From a checkpoint of a small image classifier.
Model: norm layernorm, depths [2, 3, 3].
Training: batches of 384, held-out accuracy 86%.
Data: 195000 training examples, 19.1 epochs.
Rows from block 2 of a small image classifier, named by matrix and row number. Rows with one number belong to one neuron. Each number is 128 + 24 x the weight over its row's rms, rounded and kept within 0 to 255. All counts start at 0.
Before each neuron's rows are labels from the 100 images, of 14848, where the neuron reaches its largest size: "top examples" is what is common among them; "patch colour" is the nearest of a few named colours to the mean colour under the peak. Only what is clearly more common there than usual is listed. The data: photos of arthropod specimens (BIOSCAN-5M).
# gate: MLP gate (model.blocks.2.mlp.gate.weight, 512x128), inputs 0-127
# fc1: MLP up (model.blocks.2.mlp.fc1.weight, 512x128), inputs 0-127
# fc2: MLP down (model.blocks.2.mlp.fc2.weight, 128x512, transposed), outputs 0-127

top examples: order Lepidoptera
patch colour: grey; brown
gate.442 [128 188 148 134 127 107 107 114 155  95 157 137 148 115  99 110 101 153 139 110 114 148 106 124 102 158 126 158 114  97 188  97  84 156 157 128 118 128  97 101 154 145 110 125 121 112 119 143 117 170 137 123 151  96 137 164 116 155 133 100  90 180 116 127 147 128 138 122 136 136 158 130 119 101 140 136 147 134  88 136 103 161 162 166  96 121 143 139 139 130 136 147 110 131 140 128 141 134  68 108 119 163 123 135  95 105 120 161 137 115  74 118 156 143  87 142 121 133 137  89  95  89 143 157 147 115  87 166]
fc1.442 [ 89 154 157  92 129 153 108  89 109 143 185 160 140 111  93 157  96 160 144  83 165 113 113  96 144 134 181 197 148 122 183 102 113 126 152 121 130  71 130  94 120 123 159  99 124 139 118 106 142 109 138 128 143 112 160 155 121 122 148 150  98 146 124 130 129 114 146 151 137 128 140 117 123  99 132 157 120  82 131 129 149 125 160  93 138 151 144 136 111 115 125 162 110 185 150 132 109 143 145 127  93 153 142 125 149 151 157 120 136 100 139 125 142 151 115 101 128  99 107 113 130 102 133 152 168 107 130 151]
fc2.442 [145 163  97 124 135 159 123 143 107 138 127 114 116 107 125 137 106 141 128 130 146 142 123 122 108 122  81 134  96 140 127 150 161 105 118 166 121 148 129 103 139 132 129 157 107 149 138 142 155 144 110 142 150 126 120  90 126 126 115  76  89 164 109 133  98  90 161 163  97 121 132 139 139 146 155 136 127 165 127  58 167 140 151 155 113  89 127 107 155  90 101 131 154 113  91 139 103  86 130  94 161 161 132 105 124 103 127 145 118 152  95  97 118 144 112 153 109 123 197 159 142 172  80 136 126 135  92 143]

top examples: order Lepidoptera
patch colour: brown; grey
gate.446 [166 131 115 132 112  95 155 113 111 145 127 142 125 150 127 143 101 124 135 103 130 135 109 106 104 133 104 173 153 163 146 101 106  93 173  94 112 108 113 153  95 129 130 118 172 113 132 133 138 167 128 137 120 117 114 145 101 111 122 137 124 147 122 101 122  62 145 105 109 128 148 128 132 122 163 104 128 120 151 134 129 138 166 109 111  76 131 131 113 150 149 135 144 140 160 102 166 157 146 136 140 109 150 107  98 138 172 116 130 170 109 193  58 129 120 144 122 109 129 140 107  88 157 160 176 100 169 100]
fc1.446 [165  95 178 146  99 109 142 134 122 114 102  74 164 138 148 130 142 107 155 136 124 133 144 147 140 102 138 133 130 115 122 135 146 143 168 130 142 126 122 169 198 117 132 167  86 143 132 112 133  70 151  92 151 129 138 150 141 107  93 136 103 141 137 144 134 127  98  92 109 126 160 162 122  99  96 135 168 144 144 111 113 118 138 128 141  94 134 119 162 127  98 119 134 106 146 134 129 152 129 133 116 133 128 124 146 135 130 151 135 153 122 107 115 133 126 111 132 117 152 146  86 151  43 122 122 209 130  91]
fc2.446 [126 129  83 119 150 186 135 108 124 107  75 154 156  87 120  74 146 119 130 156 116 123 107 183 120 132 110 119 100 127 122 121  75 122 156 121 108 149 153 115 130 133  72  94 115 133 189 116 107 113 128 154 171 147 170 146 110 138 158 161 124 120 142  99 116 147 157 115 151 168 133 131 114 129 134 156  96 144 125 153 160 150 109 145 154 122 150 150 121 141 165  95  86 113 155 160 126 124 109 146 110 156 142 122  95 110 111 113 130 120 123 121 144 139 140 127 111 196 137 125  98  94 134 118 135 140 132 132]

top examples: order Coleoptera
patch colour: grey
gate.261 [128 114 123 137 126  99 105 112 113 136 150 153 142 152 151 131 112 129 114 145  97 130 171 127 149 143 165 143 150 112 107 140 126 185  92 119  92  75  90 177 127 147 160 139 138 147 138  98 148 150 116 135 137 100 110 141 149 123 124 108 131 116 117 140 119 152 153  98  93  85 150 119 130 138  94 110 107 158 151 108 108 114 129 102 106 104  81 165 154  77 121 186 129 138 148 132  68 157 158 155 175 164 122 142 133  94 116 137 113 109 130  88 133 115 128 151 143 116 133 129 183 114 130 108 108 161 114 142]
fc1.261 [139 125 120 140 145  89  91 136 135 145 155 137 118 135 133 116  91 136 115 146 122 150 162 133 169 139 138 160 143 100 125 153 117 188 100 113 112 101 119 156 115 123 127 143 108 148 137  87 137 169 115 107 118 122 120 138 141 138 129 126 137 151  75 128 136 121 154 126 155  74 109  89 104 131  92 123  89 146 142  98  97 106 129  81 137 117  96 145 127  64 131 145 157 103 161 130 130 104 142 111 120 136 122 144 105  96  91 150 103 126  97  62 120 105 158 149 136 132 125 110 195 107  78 116 134 137 133 107]
fc2.261 [119 118 109 116 127 148 148 136 175 138 123 178 131 139 157 131 172 133 163 115 138 118 108 143 109 153 152 118 102 156 134 151 109  89  95 169 113 141 103 136 137  85 136 108 109 119 114 100 146 149 133 145 156 126 164  92 107 129 176 119 173 139 142 127 130 123 124 184  82 159 163 146 139 114 142 158 141  86  97 124 113 126 134 134 112 149 118 114 109 131 139 113 124 156 142 132 153  84 133 131  95 115 139 138 155 100 140 170  88 148 110 141 131 134 135 105 136 163 113 156 153  92 160 178 191 147 145 160]

top examples: order Lepidoptera
patch colour: grey
gate.321 [110 137 156 153 120 145 137 111 102 103 139 146 162 156 120 134 116 118 107  90 166 172 112 139 131 138 119 119 117 153 123 113 133 116 120 153 104  56  89  92 111 118 132 116 134  80 106 156 153 138 116 162  89 114 151 151 119 111 112 130 132 125 127 162 170 132 110 131 172 175 142 139 138 107 118  89 162 112 124 140 104 135 122 125 100 133 125  94 106 120 175 143 142 124 148 149 142 166 172  78 158 126 151 164 144 124 150 114 122 114 106 150 112 116 130 129  90  79 145 138 185 104 112 167 151 143 112 100]
fc1.321 [124 113 114 127 168 103 138 138 163 142 103 114 135 112 159 135 137 126 123 157 102 108 155  93 117  98 156 166 139  95 138 139 125 137 138 131 152 169 167 164 130 161 147 196 120 163 151 118  96 147 144  94 160 139 117 112 148 132 146 141 125 153 108 104  83 123 148 103  89  67 107 124 122 136 163 177  96 149 162 124 152  99 115 113 157 124 109 137 138 132  92 100 130 122 107 109 106  93  81 165 104 124 145 113 121 131 113 143 163 157 169 124 148 132 119 141 170 164 105 123 110 128 135 101 124 126 127 159]
fc2.321 [113 106 132 162 147 129 120 113 116 104 146 104 137 121 141 155 114 140 122  94 161 143 127 137 166  92 147 100 142 104 100 110 153 145 104  92 159 106 126 133 125  89 138 141 133  98  98 131 108 138 124 106  91 118 125 148 111  86 126 161 149  82  86 153 156 140  90 140 145 131 135 125 198 115 144 109 151  73 161  95 171 103 151 109 164 169  72  92 102  93 131 122 104 116 154 149 108 155 151 145 120 120 125 166 149 104 117 145 118 113 126 128 111 124 120 132 122 137 136 152 128  98 128 102 143 100  84  94]

top examples: order Lepidoptera
patch colour: grey
gate.424 [147 139  88 104 125 121 137 132 172 124 133 120 144 115 153 145 126 107 134 100 145 148 149 168 108 118 151 149 142 133 165 115 122  91  72 147 119 153 136 122 133 137 169  91 170 132  72 132  90 155  76 132  59 112 153 117 164 131 119 157 126 133 101 145 130 121 127 147 129 196 110 142  79 118 178 101 122 161 129 147 120 160 145 176 110 133 115 113 114  78 138 102 126 133 128  88 131 135 119 130 101 138 157 113 143 148 114 124 138 133 114 105  92 131 121 115 113 139 141 146 160 132 156  99 109  93 128 118]
fc1.424 [123 111 156 111 115 132 138 119 123 131 123 145 102  82 178  78 110 137  86 175 127 135 132 122 114 141 132 100 125 126 114  93 133 157 110 148 116 126 149 166  94 129 123 115 109 103 212 130 154 147 161 101 130 167 152 119 126 127 119  79 173 122 143 124  88 137 168 113 143 115 118 124 172 148 121 125 128 120 159 133 151 108 122 178 140 123 197 147 105 169 110 165 119 124 114 140 118 102 123 161 178 117 147 121 106 135 137  90 167 119 124 129 142  94 149 147 137 123 112 137 148 113  95 122 126 137 141 135]
fc2.424 [136 114  89  87 118 142 134 139 134  94 138  91 167 170 115 157 139 158 122 125 117  85 162 152 134 123 164 105 136 158 100 140 141 125  90 162 132 105 114 132 109 132 121 150 144  95 114 170 160 139 149 125 132 149 123 127 196 119 132 153 122 115 102 105 124  87  94 121  78 170 141 140 143 148 104 108  97 142 118 107 140 145 154 159 121 121 113 113 129  85 111 150 116 131 126  75 113 169 124 133  99 133 132 110 141 127 107  87 141 117  95  98  91 167 132 129  87 137 116 170 146 110  89 164 148 136 114 148]

top examples: order Coleoptera
patch colour: grey
gate.73 [135  78 147 153 159  75 142 144 121 147 123  64 147 175 140 108 109 138 116 123 171 190 129 128 137 113 119 143 130 156 142 137 130 124  77 101 103 155 132 115 115 168  92 146 126 131 126 113 131 173 144 104 153 124 120 123 105 109 147 151 160 117 180 133 144 132 147 156 156 115 145 144 155  68 146 101 142 112 126 157 166 153  68 109 120 163  78 109 149 120 120 136 113 110 144 106 144 144 120 106  89 120 145 125 134 158 126 154 115 153 125 140 140  80 125 142 133 144 133 129 122 113 158 157 129 128 116 112]
fc1.73 [136 200 136 121 123 150 107 101 137 104 140 183 110  71 119 150 111 108 141 129  95  73 134 159 125 138 136 118 121  92  99 135 119 116 183 132 140 109 122 145 138 112 157 122 138 110 115 154 134  97 119 145 113 148 153 137 176 165 125 114 115 133  91 134 121 134 129 116  96 121  80 112  95 171 108 149 124 144 163 114  97 110 184 164 119 111 187 162  91 114 122 137 118 146 145 158 145 120 132 155 153 125 103 144 135 131 118 130 155  91 122 118 133 180  96 125 139 126 133 145 142 151 115 115 114 164 111 139]
fc2.73 [120  85 123 128 142 139 154 136 113 148 160 141 117 134  88 139 142 102 136 163 151 126 122 124 110 103 132 112  95 136 142 131 109 137  56 120 130 151 145 151 158 162 156 136 107 124 146 164  91 103 121 128 128 124 124 114 118  83 110 115  89 125 155 158 122  92 164 144 117 113 142 136  86  98 142 129 142  90 101 112  89 111  76 124 158 131 162 179  68 119 114 131 118 168 138 147  94 110 130 162 102 146 132 151 124 133 113 121  69 141 114 122 152 125  98 109  81 164 121  95 124 133 154 110 120 105 153 114]

top examples: order Hemiptera
patch colour: grey
gate.401 [125 117 112 132 147 168 107 159 148 151  96 144 139 119  95 136 133  77 108 110 122 108 132 154 118 163 133  92 145 162 136 108 127  68 136 151 120 115 153 141 190 118 106  97 128 142 143 107 125 110 117 141 107 124 143 123 110 135  99 157 136 154 186 131 134 113 112 180 113 159 104 157 125 131 122 146 103 137 110 123 183  95 115 124  84  97 142 103 158 128 102 120 127  74 111 108 128 159 155 128  95 120 121 116 139 104 144 145 156 131  70 150 113 118 130 125 153  99 137 113 186 133 136 113  83 114 141  99]
fc1.401 [ 99 140 111 195 155 190  92 134 132 127  84 158 128  99 133 101  97 133 105  93 144  83  96 143 152 178 113 128 122 135 113 117 130  85  67 117 133 132 168 142 139 126 125 101 121 113 117 125 128 105 120 143 135  92 134 147 114 161 110 115 138 167 155 159 139 120 120 154  87 174  99 125  97 116 114 118 118 136 126 116 148 117 133 114  83 122 125 130 122 161 111 116 115 104 112 122  82 170 164 135 146 128 150 123 144 109 140 156 155 129 121 171 139 123 146 132 136 119 129 101 181 105 171 126 102 127 109 103]
fc2.401 [131 127 153 124 134 143 119 160 125 102 150 160 111 148 151  91 135  89 111 145 145 162  56 166 171 112 115 124 121  97 158 116 106 169 121 105 136 144 126 117 141 107 125  86 133  66 172 135 195  94  97 168 165 151 110 114 115  96 122 134 131  81 143 155  99 103 141 128  92 122 135  83  88 150 129 175 136 114 146 178 141 139 121 137 142 147 141 146 127 113 105 141 121 154 100 147 145 159 121 156 155 143 165 107 141 112 136 122 136 150 153 160 132 151 142 109 122 113 125 140 128 133 134 133 131 128 134 124]

top examples: order Coleoptera
patch colour: brown; grey
gate.427 [121 121 135 125 147 132 131 116 129 147 122 101 111 148 167 153 132 117 113 176 132 193 136  79 125 115  78  74 155  92  99 160 135 145 125 159  87 117 149  94 143 101 170  76 150 163 103 127 132 193 108  94 106 137 122 124 130 163 115 161 128 130  78 123 127 104 129 127 127 134 150 124 120  93 124  93 140 140 137 130 114 146 123 171 108 147  88 146 124 118 158 101 135 116 106 133 173 121 105 141 180 118 123 137 163 127 111 113 149  84 107 146 150 135 165 119 126 133 139 125 124 142 100  97 125 110 126 120]
fc1.427 [141 143 129 148 114 109 131 133 151 123 117 139 137 123  69 103 127 131 151  80 106  66 107 172 125 153 163 183 100 173 138  84 112 112 136 102 148 141 127 159 157 145 100 156 124  95 166 130 138  72 149 166 134 116 135 140 124 138 155  95 130 158 168 156 147 139 120 121 125 156 103 130 140 159 125 180 116 125 120 116 130 112 144 127 143 120 148 126 139 131  98 149 109 152 131 114  73 132 127 105  65 141 127 130 116 124 165 144 131 149 145  88  98 125  88 143 168 152 117 150 142 112 144 153 138 117 112 139]
fc2.427 [ 90 101 120 124 102 125  84 205  98 160 118 100 132 152 166 113 130 133 118 112 185 126 112 128 126 101 163 149 191 162 142 117 171 127  98 107 132  90 115 135 123 129  94 121 106 202 127 115  84 138 139  80 148 145 113 159 144 103 127 153 123  98 140 125 133 105 129 107 146  93 139  93 115 127 114  94 112 119 160 124 143 116 131 122 117 113 165 119 113 100 120 125 138 126 129 138 135 147 136 170 111 115 105 143 154 150 173 148 148 108 129 142 142 137 102 110 107  99 114  93 140 124 142 134 129 135 176 134]

top examples: order Hemiptera
patch colour: grey
gate.386 [115  84 173 141 131 125 142 104 172 112  92 142  94 113 137  94 126 109 107 128 156 145 161 144 160 158 145 131 103 144 122 152 157  86  84 138 119 119 111 145 110 101 134 153 139  96 134 126 151 163 154 120  92 117 137 120 113 132 124 115 125 120  91  69 128 128 169 100 149 151 138 105 135 110 168 147 127  90 152  91  95 134 113 145 179 117 143 119 125 121 138 147 110 105 157 151 124 103 161  77 134 127 167 112 110 116  99 123 137 180 179 129  90 113 108 151 121  97 142 143 144 122 105 144 118 104 149  90]
fc1.386 [107 107 144 112 129 115 119 142 167 139 158 141  94  98 119 123 106 127 147 115  90 126 129 194 148 141 127 159 145 136 101 203 137 160 161  97 115 121 127 162  87 162 104 147  91 115 147 157 133  91 126 147 133 148 138 116 141 133 152 149 127  91 199 131 124 117 134  95 155 163 119 160 136 128 106 163 112 170 129 143  75 114 130 126 181 138 128 127 105 115 100 160 119  84 136 118 141 153 111 133 100 133 138 149 134 118 109 160 111 149 179 112 138 161 130 118  96 107 119 126 135 114 152 137 129 149 114 132]
fc2.386 [124 103 149 122 112 105 124  98 129 129 130 156 119 111 136 120 126  86 129 122 129  80 100 141 117 148 126 104 148 143  86 125 111 144 112 121 131 114 108 115 150 128 121 137 163 130 140  75 123 143 136 107 142 167 110 127 131  65 183 125 111 150 113 128 130 110 100 104 171 194 136 103 126 157 134 127 118 153 101 165 141 109 126 131 140 120 132  99 105 118 138 119 122 120 127 150 141 140 113  87 185 139 123 121 165 138 131 145 107 150 125 145  74  94 147 155 225 160  82 138 135 127 130 149 130 134 165 112]

top examples: order Coleoptera; family Coccinellidae
patch colour: brown; grey
gate.43 [115 158 128 136 141  89 134 114 101 116 155 166 147 117 148 110 126 118  52 144 138 130 142 128 108 122 156 157 143 109 102 121 146 138 103 166 139 156 140 115 116 128 187 150 164 153 113  96 120 115 133 116 136  88  80 152 128  98 145 132  89 135 129 110  96  98 156 111 110  86 142 112 123 110 165 128 139 130 116  63 107 129 100  94 112 146 149 151 117  78 124 169 126 159 112 120 129  80 120 157 167 126 169 126 109  96 119 103 138 111 108 165 139 134  99 115 118 144 143 114 151 119 104 137  94 152 152 120]
fc1.43 [110 162 134 129 129 104 137 119 104 112 161 173 141 105 148 130 111 128  52 125 146 141 136  96 110 113 113 180 133 105 102 136 146 137  91 152 164 132 161 124 112 109 169 152 171 133 102  97 128 134 141 106 146 106  94 150 123 109 135 140 103 140 141 115 128  98 163 117 104  85 128 114 120 104 145 147 142 131  96  81 115 157  96  98 122 162 135 129 103  65 133 129 143 163 128 117 135  97 112 141 145 133 168 153  86 102 113 102 128  99 129 119 144 136  85 115  98 137 152 131 161 138 124 135  97 169 171 139]
fc2.43 [104 138 167 113 105 130  92 115 117 124 129 128 163 156  94 126 159 157 146 145 115 152 131 121 169 120  95 145 161 131 175 129  92  88 164 172 110  85 146 143 134 117  99 157  98 160 140 168  80 123 170  91 130 145  89  86 104 107 110 155 134 144  88 109 137 164  95 146 135 102 108 156 135 118 144 138 156 148 123 174 122  91 143 164 157 159 129 100 113 135 139 118 100 103 161 128 117 155 119  84 109 142 106 104 121 120 149 154 128 137 126 158 128 137 129 151 133  84 143 124 124 117 130 108 144 111  98 136]

top examples: order Hemiptera
patch colour: grey
gate.179 [120 155 141  69 109 168 150 116 163 149 126 122 150  90  91 134  94  64 144 110 139 115 142 115 106 137 120  95 151 108 146 123 119 136 112 135 138 110 100 160 100 143 116 146  94 154 152 149 170  98 102  90 105 156 125 113 136 144 146 147  98 117 109 108  95 138 147 123 102 105 180 173 114 105 150 161 135 154 122 128 129 137 114 114 113 147  82 130 131  98 114 139 154 107 174 119 127 103 163  95 145 154 114 105 119 170  96 148 112 154 148 123 120 149 124 144 150 142 149 110 190 167 117 114 111 113 122 134]
fc1.179 [140 160 121  93 108 110 137 151 164 124  95 134 112  82 128 129 131  87 140  92 116 125 131 171 132 125  99 139 175 137 123 141 132 104 117 114 113 156 160 119 107 164 122 128  79 157 137 147 152 143 116 120 100 152 132 129 132 129 117 113 109  98 127 152 126 141 110 127  93 101 153 168 115 127 111 168 139 141 149 175 163 155 152 162 117 109 132 130 146 147 112  98 126  83 123 107 155 150  98 155 106 149 111 123 134 137 107 170 130 117 183 109 133 153 144 163 134 177 149  99  89 161 106 128  95 105  61 117]
fc2.179 [105  92  95 117 109 135 117 130  83 153 161 135 116 125 156 175  92 164 115 129 135 151 140 103 123  94 129 113 111 126 106 118 100 116 131 174 161 171 134 144 129  94 165 106 106  61 136 106 139  84 162 136 106 121 140 128 118 157 122 114 146 128 155 109 130 128 143 106  89 109 129 112 149 133 163 138  57 136 120  79 148 104 110 148 122 167 125 143 113 117 125 158 140 131 143 151 139 116 133 142 137 148 106 153 172 114 122 118 112 141  96 165 129 103 123 147  86 127 105 114  95 129  78 140 123 141 123  72]

top examples: order Hemiptera
patch colour: grey
gate.413 [141 119 126 115  95 190 139 108  93  93 138 130 122  85 114 144 132 153 139 151 159 120  83 132 130 114  87 104 116 117 152  59  99 125 122 135 122 116 102 134  95 120 128 170 106 158 129 113 108 101 143 131 147 114 120 147 112 130 119 170 130 101 110  97  72  86 118 156 153 137 144 118 114 151 132 139 128  98 128 147 101 132 116 123 123 139 116 159 107 109 120 134 143 171 134 114 139 126 166 115 168 162 136 152 137  83 118 148 149 102 134 151 167 135 109  93 142 135 147 112 134 116 203 160  99  90 146 106]
fc1.413 [ 97 156 119 157 104 141 135 112 111 133 114 151 110 139 109 154 130 122 122 131 118 180  96 135 116 123  95 115  85 135 139 146 141 124 109 169 118 111 113 137 163 102 137  77  80 110 115 138 164 137 146 117 140 102 183 113  87 118 133 122 175 121 127 116 166 148 151 116  95 114  87 164 139  88 145 137 116 128 177  93 102 101 118 146 157 112 110 131 111 192 137  94 129 154 147 162 112 126 129  91 117 132 128 178 108 150 155 129 130 110 152 126 101 145 166 133 118  89 126 152  79 118 113 106 131 121 107 140]
fc2.413 [137 169 113 105 111 160 110 121 137 126 153 196 112 100 122 113 149 143 135 145 141 174 117 115 160  91 158 154 116 103 141 148  94 132 101 130 150  97 144 143 107 106 149 132 166 111 163 131  89 109 145 161 169 128 154 117 105 161 154  99 111  92 159 178 125  78 133 111 153 136 115 153 136  96 154 123 110 144 141 167 138  98 144 154 122 162  75 116 113 116 136 120 114  96 145 119 146 129 130 116  87 154 126 139 133 119 132 115 163 171 167 159 144 114 154 148 130 134 128 114 167 154 123  99 142 154 103 132]

top examples: order Hemiptera
patch colour: grey; brown
gate.72 [107 140 125 149 123 119 155 107 137 111 143 152 100 173 122 125 121 135  78 130 175 130 138 146 130 155 121 133  80 117 151  51 124 109 129 130 111 122 129 125 137 143 148 131 161  92  73 148 110 129 143 107 142 139 155 145  78 111 145 149 149 141 138 119  84  76 130 112 125 172 114 104 125 156 144 141 164 124 151 137  90 120 128 149 126  62 137 116 128 110 114 162 110  85 102 137 165 109 132 133 175 102 140 131 116 103  99 131 127 146  93 139 137 150 118 113 141 140 169 138 197 135 127 104 120 122 128 129]
fc1.72 [143 145 127 148  95  94 118 105 141 162 141 141 133 135 144 121 109 151 122 121 122 114 140  87 131 163 137 110 164 139 120  84 118 132  66 128  98 128 148 117 120 152 124 154 171 125 128 123 127 146 110 136 128 146 115 132  67 147 114 132 151 102 128 124 143 102 113 152 116 115 132 139 153 154 153 120 148 147 128 133 152 112 134 104 127  11 154 127 108 107 123 184 105  78 130 118 147 152  66 120 148 111 164 110 140 164 118 130 142 158 120 156 121 162 123 124 170 150 142 117 152 141 101 134 142 128 145 109]
fc2.72 [ 93 116 158 109 157  88 159 142 153 132  96 126 152 122 102 125  90 150 106 105 165 129 162 111 147 147 140 170 159 111 115 151 152  92 102  63 201 134 123 124 133  90 169 159 117 119 154 161 111 149 163 159 115 114 113 130 146 118 140 126 119 112  82 138 132 118 118 137  79 117 128 155 148 121 144 117 136 122 109 123 104 143 104 189 119 140 139 144 144 113  91 110 142 158  98 105 100 143 123  95 139 120  92 134 153 115 118 158 137 159 107 133 154 144 116 107 105 111 135 130 134 102 118 159 141 116 180 122]

top examples: order Lepidoptera
patch colour: grey; brown
gate.38 [134 133  63 135 149 109 127 118 130  80 138 111 110 101 129 175 181 111 105  96 128 157 138 127 128  96 104 117 104 135 154 129 119 126 140 111 106 118 106 179 130 148 148 145 114 139 161 126 124 167 122  85  77 128 139 143 139 130 165 152 156 127 133 112 156 121 101  94 114 148 109 155 170 118 100  98 120 146 152 121 112 146 165 145 114 137 107  98 109 122 105 130 149 128 124 141 151  98 122 110 118 108 118  84 169  68 128 136 135  95 151 130  98 172 130 150 123 142  95 134 160  93 168 125 101 110 111 172]
fc1.38 [ 97 142  75 159 164 116 142 110 146 103 116  98 138 106 102 171 117 129 128 107 136 137 150 131 135  50 123 134 120 135 145 134 110 143 120  80 101 128 136 153 156 154 150 137 133 129 192 127 130 146 159 113  96 114 155 129 136 124 131 158 186 129 100 114 107 130  86 108 136 128 122 135 189 160 113  95 126 149 175 162 173 133 161 124 134 116 116 113 111 136 110 156 138 162 126 114 103 116 129 113 116 131 104 100 145 120 134 148 172 132 137 129  99 171 127 120 153 124  87 112 141 144 141 119 100 138  82 162]
fc2.38 [144 187 144  96 140 172 172 114 134 164 137 115 139 122 160 104 152 140 111 131 119 102 171 110 108 159 130 128 125 102 107 161 158 149 131 141 198 151 133 130 126 131 111 118 139 122 126 138 134 102 110 135 122 118 105 159 153 105 121 118 138 117 128  96 127 134 141 142 147 147 136 142 148 123 141 138 112 145 129  40 179  91  82 159 156 144 118 153 143 110 130 100 147  94 183  98 142 118 107 118 136 146 144 108 120 147 124 122 110 128 113  86 123 137 152 145 133  90  82 127 144 100 166 168 142 100 108 119]

top examples: order Lepidoptera
patch colour: grey
gate.462 [133  91 137 148 118 126 156 115 133 174 114 117  85 164 171 147 114 136 113 152 145 115 137 168 166  90 164 158 129 158 163 131 130  66 110 150  90  90  98 136 137 145 111 171 133  97  91 110 132 141 121  88 149 149 130 120  79 137  95 115 104 134  72 148 120  89 149 119 124 112 140  90  93 147 152 112 163  88 123 126 145 133  95 123 142  92 106 135 118 168 131 121 117 123 145 152 117  94 129 144 137 124 132 147 137 141 119 133 123 109 182 102 113 140  85 124 111 123 168 156 114 132 143 133 139 129 156 107]
fc1.462 [ 92 137 128 121 161 119 132 115  87 158 143 134  95 179 176 162 105 141 105 112 129  96 150 151 123 135  75 152 117 133 134 150  90  97 132 123 110 127 110 158 129 119 158 194 155 113  92  80 117 148 139 120 152 123 148 113 109  93 135 144 106 141  88 140 129 122 153  99 115 122 167  91  94 120 113 113 153  92 152 144 122 103 121 106 124 123 113 141 118 118 116 155 127 134 145 125  95  97 113 102 178 136 133 141 135 106 117 154  99 111 144 145 139 130 112  96 104  96 153 138 142 150 203 152 153 121 160 140]
fc2.462 [124 146 139 108 109  25 132 162 129 143 102 124 134 126 116 131 114 126  93 108 143 160 132 126 157 135 114 118 151 127 152  96 111 145 148 142 127 113 127 104 101 117 167 130 140 116 146 124 145 113 139 131 131 121 128 149 158 121 169  98 100 125  89  93 173 146 134 127  83 132  86 116 144 106  82 127 125 133 164 119 117 163  96 150 103 166 140 125 133  87 148 171 126 161 115 124 104  82 139 115 111 121 105 127 130 152 171 147 144 108  75 123 154 139 112 131 103 131 114  80 109 142 125 152 114 155 146  80]

top examples: order Hemiptera
patch colour: grey
gate.343 [168 106 118 182 111 112 117  98 154 130 109 125  81 139 138 125  98 101 130 130 130  87 121 177 174 105 109 110 137 174 121 162 131 128  93  97 141 124 109 159 103 159 150 117 120 109  94 146 113  83 110 111 116 141  83 109 106 126 103 122 139  95 167  90 145  95 115 151  73 115 118  91 166 138 132 134 152 128 153 136 123 119 115 114 123 128 125 117 114 111 147 109 142 138 157 140 168 113 128 148 125  97  92 106 168 109 123 149 130 140 131 183 101 147 160 120 109 132 152 129 139  79 152 139 162 114 112  93]
fc1.343 [109 115 123 140 121  91 166 131 115 110 118 119 112 142 162 121 131 110 132 138 156 139 124 115 125 151 130  88 129 135 133 144 126 113  82 142 147 130 148 168 123 120  82  99  84 190 110 124 113 140 115  85 110 103 104 169 125 128 142 163 143 107 171 120 147  98 122 192 139 106 152  84 152 135 108 123 172 165 120 156 151 150 101 137 118 144 118 107 120 137 112 131 125  79  83 120  96 113  75 138 124 103 127  94 131 102 108 139 157 125 126 162 122 161 117  99 149 149 128 136 156 107  89 119 153 183 115 117]
fc2.343 [140 120 129 180  99 114 127 160 163  97 129 149 150 117 120 135 131 115 133 110 175 129 129  82 102 148 100 116 143 113 128 143 133  75 139  99  99 185 105  95 129 134 115 167 135 142 120 120 104 102 108 140 136 117 125 144  94 142  98 121 109 132 129 130 143 115 148 165 105 111 132 103 127 102 102 110 109 134 135 105 137 178 184  83 163 167 149 153 153  78 111 166 149 162 124 155 102 112 150 103 133 114 104 111 126 128 166 128 165 138 117 157 148 136 142 155  71 102 139 154 131 128 157 125 141  83 124 122]